config.yaml
model: "self-supervised image encoder"
dataset: "capsule endoscopy frames (Kvasir-Capsule)"
train_examples: 42238
image_size: 32
crop_scale_min: 0.4
horizontal_flip: true
translate: 0.12
color_jitter: 0.4
cutout: 0.25
method: "simclr"
arch: "vit"
norm: "layernorm"
norm_position: "pre"
hidden_act: "swiglu"
mlp_ratio: 2.67
head_dim: 32
fused_qkv: false
bias: "all"
qk_norm: true
layer_scale_init: 0.01
parallel_block: false
inner_norm: false
moe: "top_k"
drop_path: 0.05
num_experts: 64
moe_every: 2
expert_mlp_ratio: 0.5
experts_per_token: 2
shared_expert: false
patch_size: [4, 4]
conv_stem: false
layers: 8
width: 256
positions: "conv"
pooling: "class_token"
projector_hidden: 512
projector_out: 128
projector_hidden_layers: 2
temperature: 0.3
residual_init: "none"
optimizer: "adamw"
learning_rate: 0.002
beta1: 0.9
beta2: 0.999
eps: 1e-08
max_grad_norm: 1.0
max_steps: 15600
batch_size: 128
epochs: 47.3
lr_schedule: "cosine"
final_lr_fraction: 0
warmup_steps: 780
weight_decay: 0.08
Rows from block 2 of a small self-supervised image encoder, named by matrix and row number. Rows with one number belong to one neuron. Each number is 500 + 50 x the weight over its row's rms, rounded and kept within 0 to 999. All counts start at 0. Numbers have three digits each.
After each neuron's rows are labels from the 100 images, of 14976, where the neuron reaches its largest size: "strongest on" is what is common among them. Only what is clearly more common there than usual is listed. The data: capsule endoscopy frames (Kvasir-Capsule).
# gate: MLP gate (model.blocks.2.mlp.gate.weight, 672x256), inputs 0-85
# fc1: MLP up (model.blocks.2.mlp.fc1.weight, 672x256), inputs 0-85
# fc2: MLP down (model.blocks.2.mlp.fc2.weight, 256x672, transposed), outputs 0-85

gate.196:511501486530464488636535543504524582530407517497478516428442534464517476326506547496481491523526514521486534479542533404513529534583536519563492543529439403522503485526465515551570494513469501498548554466543566470535519490499517455578550506477522622450460466
fc1.196:496491464506509524557580536488509544463440424472474511495532574449539529455560546539569511445590542537547448543450467461474501585515457550498491480549527430408426459515556502605553456556505535475594553377544476460466497605531451536563495484559606607501471479
fc2.196:488508616530476521530548356595474536500407495496565518466492457478420489520468450480544586463624432529607549536523411432569494480468412540454438494488492538485463530458565480465535557569510496541485518524456500474565515463494594414551506491426499548445462470
strongest on: finding: blood fresh

gate.529:521571523557442545531550529458587545431515540509503525501468424494463548478450484522488551433488418580507487505619548527457453392452616488523555521528508505524473512516525509478490501440550512519466402551470514479489407515577549470502572472464449546527477490
fc1.529:501542558579472552504463548484508519415504545532447522491436472365462573527521477547518498421496478541612587462561547502501435490489551587481528505535447508548419474511459522473537491518578498487504475502489481484441484489544534478597599468508492526549442475
fc2.529:552502460496502500540383538448484493546456433467446497548496564594474469499477527609513534540510515554414511520544540505536539442497438569498503493463542373480516529402517469528476525576616503397447601559513511549476495513479515563459485633555431494570404472
strongest on: finding: pylorus

gate.77:535513431389523481558513517516408516509474445497531553419495385505490423446628528558454493562542476555560434495549482398495474535457547500443517453470589545470493534532565446506495481473463531533489474551465506474517596493464590415545520474594516450445463444
fc1.77:504516530657528592414466474552606438502417599522488564531464612459523525436486393559494428535513460495479632493501480505490530491465472472503495529479532498507512534509463498407538515483531400500373474520525513526516489477445458568482545489424491461546507525
fc2.77:477448496525617486562531544555424448467434456444471556475537529474481546476487550535467475526320480417389353372481441537571437514512518465513490536535497444506565440539505526488427478481498539450563483456494447502467486526550538503506470509516521439499500463
strongest on: finding: ileocecal valve

gate.36:509506533514495568538544476460623443572475514632454513482559509531486551500568505494524519483499427659516419454521493455504531554511529507497501354489639536473455497455557473519469550441472453514505411537459483523508480487557484504502491462495552516688508533
fc1.36:441468523592457585550531461522457591554515507420568504498542522528545461519398586442409549464500552466395520500398518504513557535437545505559504543447578566453486410524567517559536485521492517484405545374519439471492542496529434489482526478366491389555525509
fc2.36:471471532611414465547486499513496504542529501471498551469536440539532503460520513566543501541476539461574536555465437489533455483494472511525514442503651366532504614526501510506512545403508476460454515463521618550480508491641543432543531509539495556566552508
strongest on: finding: ileocecal valve

gate.538:535564466500476465471565486548471483585497561605502528584473549481455437410571487531481418547408515491510568518531486465556531457462471465504440503409583457474519383480475442478545548430615541405574525465479561535545494367377522468534539526407470469480484515
fc1.538:477548573467439500490471454587523643528447437466623500508563406497544468617543467450501478502480517452479504561461505509513559428492453540488418596510499441552486594455527445443539491458490496425521505508614546447480420408494476434417487507474443571439569509
fc2.538:461533519542359609581384456529457533448521588458546400556547540423536510458459434352487492481548464491532516493476475427495530494418524513543574472449467497439518470498489532461501517565494560552504611526479481511631516505466526536377429481448567492471506447
strongest on: finding: blood fresh

gate.480:548507512508525498532520527482599453575496580615417515528540513437442620484556550535426567529542494631502478467458479476519499520515519445506502357529556526476475476504564470595531549518532503559564498508520421589477492523524600506521479495527604431654481479
fc1.480:444482561512557560421477561516530608418539485484471458490463427433545480590385462516493473485468546499573446545586523496475554480471463549506494560446403580497502443498512516458472568460484516457515449548564411509466399494609412547529449438487523534548515547
fc2.480:486479514452435539560451478534515488566480515364477483476497503537522467519532502488475505553543511662478571528499496463504492536456501500549452386482307398483529556504493480475506500504492500448493454477582607530570499494433474499530467536427495484513547519
strongest on: finding: ileocecal valve

gate.633:564550415533513465494572607447531478505453492563500506519524516524458483429465445619491534469577461467516500402541467468498504581485466472512581463508522544499507443449480496586526481567458385415513431418524432464435520555536469474564476501511489592486573577
fc1.633:588455389464456481483490526467551615481474406541548504452537491487519540489497386527432567483559538496624442395529510528563538475457519502482488539529431501548525524462518516485500482551454496539481631389529433543469439600468480522463464520576523546493578639
fc2.633:494573436574454572556571357619525530491550435541482610501505449444481471464511525428489556472490447483477534497471487516559437488502565564490454530497455454434573525561460541467501510536463530656492452496535479483603544409462531460502486448458544509447634381
strongest on: finding: ileocecal valve

gate.631:558480321519521544482511524527472458499467456496455551490437373464427425499474582496581475507560389503367342533461510467486447589530481503434554536506519453476511541475488435469483493476571484474478515459451512534523539582489477475536492463456520502462467463
fc1.631:458524558489548472500494413486446490444510392410475476528437472528513372413516498503479483539431482564469472475533564474462461523542515506632450534524541466553471530495459513463467500449527419585541497549477571513452561424432576467467562550555509612395558579
fc2.631:511489641581570437392452528512530491502525512521448530438584508436437476517618484577457492496526500469374712470491518484479457474551537512462494480444469399467484451375483507466497461439553553559520425465595484475609446433508522513494561512527494484461547520
strongest on: finding: reduced mucosal view

gate.339:624583500493475527523530530497526450490501514611475508519511514472482534324490416598506520481363470564469524515546507494536511439482495492473443476426509497499472559499491503505498535492526395476551479492436557536518446380442560532452513511518486579556445510
fc1.339:449399463523564554465458418486503465446480487435499539472529460494454478586493476548560486497567513463468494558394445546504521539547521462519497593622492429468536493481430492459465467467473481494499573454559534467539581600506495477485468453441531568458426499
fc2.339:435461566452494598510491549479529503501515496494461455490497588532662470473519453439466456510495508567708523454506486458519519484496488467351482457497516528536556460472514526419453469482562438517480495440531494499477549496467461446464457436528478576486447530
strongest on: finding: ileocecal valve

gate.159:494488555496549573562488473465564371526461519392469506604533505515503440366511502483484535499491388506401499554520440455535542510545502484496513469477543429447521563474421441463507507486548467530554528511476532576527441480501484512470426493500445561452595482
fc1.159:494468421474439614511475418544560583622554465633506536549487528556413601613542467407552494526446485548458466511458529479470518545415610492553383411600516520439476546521474439463481469495586551571508563431505552620483538498455448485465482451521586522579459467
fc2.159:548521391501503490476499583502363492504606590597513468457528408506535543522336537664484471563453515458394490457501462531470453493468453452530484544459540409495481424438482516473495546474500467545364701503542503441394546462513486474463429548522473474499549484
strongest on: finding: foreign body

gate.185:468527442464528538458464513553442507590498500436482549574503572532514532456537482515508551545520459526462523455551448575448376478485469465419576488516336432474489570466490494531523481554469486551388510473484564520508487602520472497590504486464536495524511529
fc1.185:470482452577470512525506466540522447536488523564527487376552437490580515522530522471498459473520526471454463465415529425523576532526516586551438505497577510625496452516523525513573594550538499437507502400521475571499489508487482441388488551469484535528476480
fc2.185:493532397433498415528488471509469521526437395455456505483496510506482533554407558484579587527515531655453468550486444524522467464473473533558475468525538565474523407522536509401441508491573570456502428486501456578467473452439631401505536526488459535511487460
strongest on: finding: ileocecal valve

gate.114:532506375473512501480469574570544442490519419541502520428567438486480558446494514503535469565524543536472493521446515464576519592478494526567483464501553477541512414503456446520576526488531477419459610375470487512605480497545489438526526500506531514488380450
fc1.114:465490550462517489541547437439462463493508488495481470549549553589516456411587445504409459481420471572523394482593435471552491465615529534493450507428428600521546517508410566522457518507529356561536489664503491491484495423552434569510432462482474536444573501
fc2.114:448462571500545558485573505533510486471606559416460521523519494427581519525439430586492477476473528466536534489543574461473515545636501506506497560463450453540477490474472539539486495465487472494559526472516428520467512431418412532514589498522520417498391474
strongest on: finding: reduced mucosal view

gate.548:458532551529601427492441508484488505472517498466510490479448509512509567464514476501543478490492500470487404489466502449454436573563400645523526508500437497530479407457578429488413634553484507536490368455520505477473469479557453482562526523532504489480533516
fc1.548:470498478463456448511456497488519455524468510580503501403489446507588468502502513544479411575542505515405428492493532521469479507557489686528453455454483535485428420530596457505463514553435549474470428485455466429429476447572448547498583500539534443517480550
fc2.548:432511569523456479475534484506497507505460585461492500599508586418480561525528571414505481419436524469562461511484433505524445521533566470443503540479475417490506463572479459520496527494412527478576466513511470512521440468585412516425487495499504497491512545
strongest on: finding: blood fresh

gate.590:525520439529536570492505675484507473447444455493441482518529484517479507362620481444529488475517412499536465507640496471441484451464517471503487444541460517489527462529467580507530550494486483534612456441428539613452484612521509538478478524477552459561503557
fc1.590:540484436492495471438515456509530420511520522547550508509527531514557454440389456581403485533497470520504500496444507502546520576545547568546510504474479552502425475454547458447584547550484538404380607334439461527514566546470473419490499538554524575460454502
fc2.590:519475407558552535464508417544562504535454420514491633529519451459487494499511419551487558428488510621460503520527426558453547496542502517434441482497416556470561553554520517508529498492550511536489476483487441480546529463515598530487492512505500532474651517
strongest on: finding: pylorus

gate.93:526513453431521538554500647443503553450411510518492518450418423405461541502470396519530473508454492544486507512555538411489496481470570502556523429569485472501433502548499505589511505599537482481500500515421523458466607530464586556555557438515457479467384526
fc1.93:512523457527501451584544490459529474471536367505461542460467460552546529499459550522506511411451472518605414513550570465458475423506545520514404482531455458563535483456523602547540477500610607578505560493547472411548550521534455482494507486449472451506409431
fc2.93:625449572480354519584483428528538509491603471481519552512482530491477615522459511523489443459475519393566455510477437468434431488519442478490537533506362499486471516642510510553508476500472471476621527510500439540578518572421421586563424416561512478538486458
strongest on: finding: pylorus

gate.375:495531506595479442442521523558521445432447534472526471461466554539470495495607517531448470485521458593399558475527475436526436487573498571540518463382641542424482448517473416516448533465576446490471416578538453508522466401565547447518479466487456442458498475
fc1.375:456506581424583484546536428504472403491581515445549494492440514523521481497524517484425551468454591591403457536498464483483529358533481533530468450435574496511574551494444510486475501466461535488462455602599499481458503490466493550430475501486425501430508446
fc2.375:462493498593495493463521501471499476526546464416474436519503531462513511521520417580446529451458476518494558437503449491442549476490474543464499424479510521538509407545516444476559554441514434567483566520580486466472499447574486442547501398517517503499537557
strongest on: finding: ileocecal valve

gate.443:511523526535491509506528522376582474479432589437385454516368576575546558424442513526502508445438485476548538501518510520492557454594510500542495588466430518509462564447492504467475535497522487400619435461548499582433475551511542485425449573417407443584484576
fc1.443:533473551503563465468472487489522457498547635521476488612406485391451510428431494530519489507416479505593494495529432573485485469515414495518482496506431461488496551538466499467434571507444432430516505563396514497531454504514552598500560523383512566490612530
fc2.443:459524491501515411476594582438553489434650498409455544513514583535566495473554592431482497480427470432534494498480515457492467496535546459447521519508409471493463507492497519579524490514463564457614520466455601557433503506483450562578522411514448435480516523
strongest on: finding: pylorus

gate.265:522531539432419511500507477456550420510464489504488498404464539471540487466478614488546578463484479525487541462531441535604532434578478490492545487533503526596507452414537474522524501467532568535498501517533549521491460507657458446533501532473425451555514544
fc1.265:355517519599534602528455573446440491466400469517521475538569480481431471498459544529588463538503427603412490534507506528424467499545489577496517496457552563374557513549545554500463526481483490498493471535535551440405470528621488550484531436542541573473408602
fc2.265:486512532465397495534512453400566421556468464423500546496461507523527480510428624524539537510489477519416503531532496534483529515480587517530515525510452480499490518557433545490498516503609551496572535467454477502511477539457478553508381510453577530542560579
strongest on: finding: pylorus

gate.381:546546412583473564456518578552511494515451478535475509529540462534473479366422505577440600470449492571530458473545508449404495537456473513428484483437465486465477575453545520560435511546454473444532391439433450568443542574550485478535497516452466512476527521
fc1.381:423443504442641586589466459503421453563527355386532500524485398449490479505497522376499446521502516441474543599383477515502460575608488510579458565573564475511514520465419472487571504499522485486541644445518562500457494456437468485465496533547516601502461490
fc2.381:487495569447501449483593530451505427442488348482508492556430496488500546492519577520496471464506512600524503646486501570458392490559411485408505552558469612507418450485479546468528524485523593437485477454504527482431477544502569515523513530493500517501583491
strongest on: finding: blood fresh

gate.29:566516478517537554598496454361505495489481546488488530451470474540338504389592555566467542500398556483462513676519453501519498474493492346481512467496535531480494484474535542505501519439528532540564472462550481432467524474541508493513512505492469483401418486
fc1.29:517501498508547508475464500516505511459539425479548532523551497493497504486545427567395537443444458529434489491490436481540503533635490576520494670546401472536467603597478516531508492603497489442427505434500547456537485502603432489487525470463454555387499553
fc2.29:539495411499530544458505511466493472500576470471494445512466618622544488485411534531503473471515527588565380546542510498478605479467499534441532509449351520569497552469549498501491547584513444426439548533510551463445540512422411504551477505503527558495469559
strongest on: finding: blood fresh

gate.662:498521401511481481481495513550488471428455554520504528568554544437444477487415517592503526482502479494457550539473508463492541569476501405553563568596604550532461539527558491468506465603561479400535574338470621563477489551468556395576534443513439530500490523
fc1.662:535459528516499425425555450521504486492491564515440546546556583564435564582544505499537447491552505493424557535439465519565582531481542394422590471496539479523511403467485447452452446546574443419524489590498561530565433477426535482573501504493498498500535559
fc2.662:536501547477457521497442562498513441511528669471457530508519483549455532506530496528456464558422499533405513451483380550562542510524527512511561459490464422454534447617477537486496474368504501482465386491477550488561492516534290603441418485523570501499506470
strongest on: finding: angiectasia

gate.253:486480513414490550473445428574499594520489466468508540462542450505415385491595442503485521531481588576438525516505501514533554521472513504543467537509447536480503549591428471424500467501452491530469517519449605521620556481531475456497608489572429608391491484
fc1.253:555491572455544517534480472476588542469413589528450564504490468392534502479519480461523506550483529428497488544467574573561590483505571495388481525557570428472553490532531486490525519479421423567516556482453562490501466504491586440461456492543501486499521474
fc2.253:547484447439633497422422507662513517506466499583461499567452488470594443456456529547480519512499499515386518468508478530493469513532454520587542524500483394477501485513551521469477451472529486486532435448551533475568497519552527624525482568527468541533559516
strongest on: finding: ileocecal valve

gate.500:442480577428477560539427555533434415458502580471469525454458542541587553528437534508576491441563594444542528504550445597500521520500474456426473503585529504426488540481445465485574561488434525553429462466495516477424448574518397476485420534415484514554476568
fc1.500:429525600533579527610569557484472458434537501464580463471481486439458474496426611428474463493476537552462397539499554524527501427594503561560512523567405518624511511510412521507459432521474484548503421560513551531440510563534496442453548498380467564497429582
fc2.500:567478604474485521433583499366551496518552501575544482489443463476609508453421474521527488491521520523458459506505536488410598476508473497519447565472496473483510507522581510433446536554630535437492623552430461519462533442565454569542463484491492451489507468
strongest on: finding: blood fresh

gate.26:519467404476490486474518520497523509489439590416410490541535517401509541511305425558545429528563575471556581406498522528463472455461508523461512526450418422533474507512461478568518459464525478508597464584474441522522534541371572494452526544444455447502508605
fc1.26:476451544536522519536566470514492470547446555542426463535531598501415525438346484528458521516474614467431570581486466529495570499427483500477533510480418452411520499512442505564527571425480463523505444531493488571499508546521478508476484424397480514543529610
fc2.26:561490504430493512531525473525556473449419446516479578626473459633464482529451518487484557563472555442480462550471434553529545525382490505478574506533458498475461546564495500534535535465478527539609513523516501569531537506494449588505372481598491464558520503
strongest on: finding: pylorus

gate.59:564481491546445548543521406541510509498459470470452520454568531468495506531487511521487513501496561471504431504448496495432516501436462478483501559434528533454474595492506475584496523491470452509534482502454495533468531487424498456484453541436517501651497589
fc1.59:413504534499549490492483516515493365491481508565502478511527546431494512508549488451491490535503503680462553448491501468506503613497568499481507424558484526533521451460498516476525517480537534471500491517494381571504371530563436502479500454549427512433462465
fc2.59:480555507534507483545512531532459560525472344547476499460485477612431522525483427571500515495477477429550504523487471460508521486323446495487531521503542488547503554515489548518503519460527444517481514504507447527430531476612525553551506592560545547514460609
strongest on: finding: blood fresh

gate.418:502507519540567426542536530522509511592439517364491523477423526489435408410501541561437508515459484539514524482546498515513486543491474502526506562516374498488505487455528540500483435454472533514509540480538514425559641551460500469548521529331557498451493502
fc1.418:524509578505514520488439513394472449478404576463345519472572476492428420515524486507497479553487557630531472459538487548422451506451493520458452535458443482447464574494489535525517441431502486526499595520452484597429564509559493514445459462532576520520562461
fc2.418:559555504501477606526504547498444461547442425439509531405471571437478542472552441481542503495587492573498537537489568471571564496573562553485483494507489509524555578545525517517484521521432534390535417487566520526481382533461469489487519538483524500545509523
strongest on: finding: blood fresh

gate.171:608543537559363475434528442428465493493605516482428510498440533525527564510570518531454459492534523457494484454494543542469555489439444517618572527436437491499482524459559492464481519518509488430538420601515433497424462517450596442468504620473413427546550480
fc1.171:576530506555542496495631472488527490441543491535464487464437482509569517485565482474497457436465509482459453454533499487519573536551508577639504589515442525503454496429504479449540551522509451427585455472599461559504433452552404467515428511450472555500481583
fc2.171:506505470509518564552416409513433531475459521535524569460585577446520475452486450579566504519479474575524565492499515522494558450465553454465474477532471533571493441508482475445573481582543446554494628528476545431540414463483558527560583569448535523529449551
strongest on: finding: pylorus

gate.87:522568430578531582570521591420522421512483458459581489496582456479523503277482510587462545499534560538539467529462505526589460487561490559449575555585476517499527581475544529522509493541441479543500534373512562461408558547543507513531512534517480559528510575
fc1.87:528480582502445439435489385528466602467422641458466538555464508550503545670552443502531471546433497453449523473505432488384466519497545478500503452458485536478516397519454471488500498471522440499497454650508466513577542420463556516546491416461474417473476404
fc2.87:579458448463514557481420513505518528487495523409481502426534413414502480509615442613493483518515473552466560463473482541533501479587521463520502469515491581524514538511506504523510540380563481465568470510528510494545495496379382359404488559483499494505458510
strongest on: finding: blood fresh

gate.169:506561369462466507494538503483501500474477475507483494424486472497453471432390484559493555514552454532498466354669505429545435528481620472547517442473444463600536507443535510503462447416536579551471515551512542548501573521495538437548441529598520489463492559
fc1.169:474490457472405481540528480521513499504471386510538533451524480409518441551378488490487582526572430496483452463570501465545459562599603485533551458527517469594526573497538528520429426505567539552462514530530444532507474546464532443521452542651459516412476510
fc2.169:550443606577473539564461535460562500490535600581514446558508486431504449508430558412489445539603491453620544625465410509457608488510564519525538452504541556390511531470492534522490446460510386583482518506479618581513537535614516473460494463505561517520475507
strongest on: finding: ileocecal valve

gate.356:509548396498394505563502439405523520459503419518508528427498423459483467494502534547489563502489511503522543429569537468520549510492663368525476494531513539549536511417510506467527410439524667587483557591502457477523565552472539434496464546517437470430383452
fc1.356:523544466468420469487546472534577547445468456535557514379510380464458494511453491513414576543456552506510568462578541476536496470479641455556444498531466454522523534458489460470511432427584513602475496576505447551569591547439598402486484536475438525476478472
fc2.356:444548501482562570390461519472565544558471575568524481454433414431566547532430505502451494488569485471583406605483478507500593546567575517478548488534500506478492487530543519491538476413404424527563421523450587419517543478584510578556519489480524510541543512
strongest on: finding: ileocecal valve

gate.192:494493427477506542496530439499529515522573503513421496516460555614555518450401519571491490515442451514471489483526521482495605488470562494493474548493539599451483534451419466412452465470539546377518505483496538529539498507447505504403454494395453570539465461
fc1.192:490459481442525512595509440426495552494494452519488476457510499482530552578395558395479559467534518510490404435458542557422576443497539537563553479533449537436435531451452513524420485497464583478540474533506387478454419597519560476420412589473421473498535491
fc2.192:480538552566468505447416563416527486520498542599498381504501495505521507505538513417464420467627500503467506668446573463492439509522520516479527471486528566543445526508493557528548481449443425537522459500441564462452523547502478550503506397466488579464447472
strongest on: finding: pylorus

gate.74:503481493487512475576516507348528516481520527530427504528516397529501482518525494481531488554471449510492510398542490507498512478539482485568461521451431672555457463510498512467439534488505586452508556510414436577431494498551531493492489501434552401577505520
fc1.74:451490460604506546489500459430431558488529485564520474552526456553481473481537459492509443425420437449479490452454503591467508540453510477549428558526568553506487503466355476400464449495529449411522554461529490558544543447466559541443519564390432544469540540
fc2.74:498529526442466475509432391520478485523498464607544577458458432538472550476469543430510437455592458546494570583574453464482523519463479503594449545475569512459525557452469450493509489550506515471505593538428569529440563471454604563601522503489507512512391424
strongest on: finding: ileocecal valve

gate.272:570542330585433515592454480489498536516491466487497502451521510476491455474430576519543572462558517508489385534471539551532488557548535470478524498610512516592411560469511549559540468455456478476485567399574519499492501580481491436444514573481484534495472530
fc1.272:464523493505534444503499397547530442398444486490453514484476443533515478521436428528540405535496522528487567465480516526545525483445534511541453531454518510564452552497461410412505512382568574402584468611520534543638525351467558423483537537499435430465521425
fc2.272:526551515533563512517473707486562552473493503507461391527470471507552507437597486558491485486419504470584501493481616526504507524563530584526601548484431495497557554461466525508476549357522463439550469467496478464420486640518435534574534531515436445546370533
strongest on: finding: blood fresh

gate.385:531465425637488475443490561474464484392600477557542517541529497491532518538458556491554492496507484468591452444639524514439465484453507533506569504548584519515493445450539548494447544567452528451487388447462488437535467577516497570529467472448535439494479598
fc1.385:477540543619404555510489550543446519487524471461397491573496428525528481516437520416523473468518395473536505529530492454461465411516504552490481551389499508565508468452520482526436527519581527502492364555490438490392489466501441567482471508462430431425519532
fc2.385:494484454397482492482492482523401511523512570417499526484445550537549454517474410488518547526493516523506549556516480510499482543422398494666521503534593508481529478461466453513493477522546460426351631456474579529430569502506515382482485548457495502454451577
strongest on: finding: pylorus

gate.599:426493463495530453519532485482472449486496465463487515464468458497497503478446480518481577522455565480524453487530576494520515450615602549464448535465530552522584519411542496463359547401566516505555503496476517527450490519482592521502404592572445560488521513
fc1.599:505529479467468576525548518512572491485513415516449490537484530485449477477560533499498397475528481498464567565484407463438478522434388448487518478540476452450421530574471449493593476558468473513520495508530555555483400506471406462542594441450550538475473528
fc2.599:389521421500605556569509524498463501597552510524483520572571589552497510515531501496553467429547543435483496602509552479547394496460525498508465466446607492547505503573455442529493468445452543562467512418549582570446546480549588434460511467543410517558565465
strongest on: finding: ileocecal valve