config = dict(
    model='self-supervised image encoder',
    image_size=32,
    norm_position='pre',
    mlp_ratio=2.67,
    fused_qkv=False,
    qk_norm=True,
    moe='top_k',
    moe_every=2,
    conv_stem=False,
    projector_hidden=512,
    projector_out=128,
    projector_hidden_layers=2,
    steps=15600,
    lr_schedule='cosine',
)
Rows from block 5 of a small self-supervised image encoder, named by matrix and row number. Rows with one number within an expert belong to one neuron, the router's apart. Each number is 128 + 24 x the weight over its row's rms, rounded and kept within 0 to 255. All counts start at 0.
Before each expert's rows are labels from the 100 images, of 14976, where the router gives the expert most weight on average: "strongest on" is what is common among them. Only what is clearly more common there than usual is listed. The data: capsule endoscopy frames (Kvasir-Capsule).
# router: router (model.blocks.5.mlp.router.weight, 64x256), inputs 192-255
# gate: expert gate (model.blocks.5.mlp.gate, 64x128x256), inputs 192-255
# up: expert up (model.blocks.5.mlp.up, 64x128x256), inputs 192-255
# down: expert down (model.blocks.5.mlp.down, 64x256x128, transposed), outputs 192-255

# expert 24
strongest on: finding: ileocecal valve
router.24 [164 134 159 136 126  97 120 115 129 127 121 135 134 130 130 151 110 115 142  90 160 126 163 103 164 123 116 128 126 145 135 130 102 151 150  95 153 123 136 164 130 123 117 137 175 124 124 105 169 115 149 146 144 158 120 123 144 146 111  96 139 145 114 125]
gate.0 [159  97 104 160 120 149 152 173 125 127 141 136 108 152 132  89 107 118 157 112 107 110 155 159 132  80 128 128 152 122 154 166 118 130 121 142 120 144 153  90 115 126 160 140  88 152  97 149  48 128 125 129 162 168 153  99 117  87 152  91 128 176  83 141]
up.0 [ 89 128  59 121 146 117 132 150 127 155 108 128 141 144 146  79 103 151 132  87 131 137 155 123 144 130  88 100 135  95 137 135 121 126 140 117 139 108 121 122 108 103 141 129 106 109 132  95  97 109 104 156 119 140 152 149 106 113  98 123 110 104 142 141]
down.0 [162 155 167  97 164 124  89 127 108  78 151 130 107  91 152 150 152 152 104 146 110 112 116 123 121 133 168 128  92 134 129 118 133 122 119 115 109 173 154 169  97 134 135 115 126  87 132 156 110 147 133 133 119 101 152 112 113  86 147 114 126 106 127 166]

# expert 27
strongest on: finding: ileocecal valve
router.27 [117 129 137 184 148 159 138 131 112  94 138 119 152 173 107 171 125 121 116  99 158 133 134 126 137 144 135 115 130 146 134 103 140 107 139 143 147 106 128 151 131 151 145 127 129 134 143 102 162 142 101  74 114 154 114 124 128 152 110 144 115 141 153 113]
gate.0 [135 111 141 104 174 130 133 119 124 131 124 147 120 118 127  96  80 100 140 164 141  99 106 159 147 142 158 124  86 134  84 146 143 135 106 114 126 122 162 181  88 160 152 114 161 128 140 131  93 139 110 144 179 148 131 148 142 151 133 181 134 138 153 148]
up.0 [133 163 131 141 129 133 122 150 166 137 130 122 105 131 147 101  91 139 135 134 123 133 159  76  90 128 121 145 164 113 128 102 128 120 111 137 122 105 109 111  95 117 136  65 102 149 138  92 113 120 179 136 133 107 148 138 120  92 100 135 115  84 167 143]
down.0 [100 114 110 163 144 149 149 112 160 126 102 127  96  83 107 104 116 136 116 126 122 123 143 150 120  84 149 109 143 118 156 146 150 140 168 128 130 113 133 126 117 149 103 135 159 157  87 117 107  95 107 149  89 110  57 139  91 151 133 113  99  89 113 168]

# expert 63
strongest on: finding: ileocecal valve
router.63 [124 130 116 128 171 140 152 152 128 100 119 130 150 145 183 130 108 145 115 104  89 123 155 112 141 103  91 107 134 153 178 100 130 124 178 117  70 101 115 148 126 120 130 114 143 150 148 102 148 120 119 117  60 131 146 183 110 100 145 119 119 102 146 170]
gate.0 [ 90 103 159 151 137  78 153 133  77 125 124 129 143 144  86 150 162 105 137 135 159 134 108 148 120 122 125 146 105 121 152 138 116 144 122 160 125  75 139 153 131 163 138 111 142 135 157 123 120 114 172 119  95 108 108 145 137 107 114 151 144 125 124 112]
up.0 [116 125 116 122 153  85  98 115 127 149 138  97 120  99 154 124 130 126 116 119 133 130 102 117 171  90 105 102  91 115 100  98 137 140 126 145  86 146 102 147 113 133 101 135 144 158 115 133 101 125 114 163 136 152 160 141 101 117  92 108 104  84 129 182]
down.0 [197  93 174 101 137 162 131 101 117 184 107 155 171 119 137 150 149  93 114 159 130 134 150 109 137 117 130 122 131 139 131 108 111 128 120 106 132 155  91 101 117 137 135  87 146 108 155 143 102 134 139 158 107 147 140 118 115 135 151 136 134 162 134 135]

# expert 4
strongest on: finding: reduced mucosal view
router.4 [154 145 132 123 109 124 135  90 131 107 181 190 121 159 126 166  91 145 116 113  70 135  83 103 168 114 131 114 109 147 131 129 134 130 145 117 135 146  98 155 102 146 142 112 131 136 128 155 135 159 126 147 125 117 122 128 126 100 194 154 129 136 169 154]
gate.0 [145 140 140 133 134 145 138 147 143 202 137 155 120 122 156 132 132 118 147  72 134 131 139 158 117  97 140 132 107 138 113 149 125 122 105 142 130 116 130 134 129 152 121 130 112 133 107 121 148 129 137  23 108 155 156 112 146 103 113 121 143 106 155 107]
up.0 [126 158 165 114 130 142 144 106 132 173 116 138 130  87 164  93 149 144 119 131 138 108 127 133 120 135 115 114 108 153 143 170  96 123 118 117 113 139 122 126 100 121 112 113 105 123 131 119 121 163 163  29 149 177 137 124 143 134 110 132 128 134 154 126]
down.0 [108 151 127 113  82 137 142 136 113 134 121  96 140 103 134  97 118 140  90 159 143 132 116  66 154 143 115 130 125 159 127 143 136 111  79 139 118 126 158 151 118 104 134 141 124 131 136 116  95 116 143 140 129 181  93 149 168 112  76 115 105 135 108 114]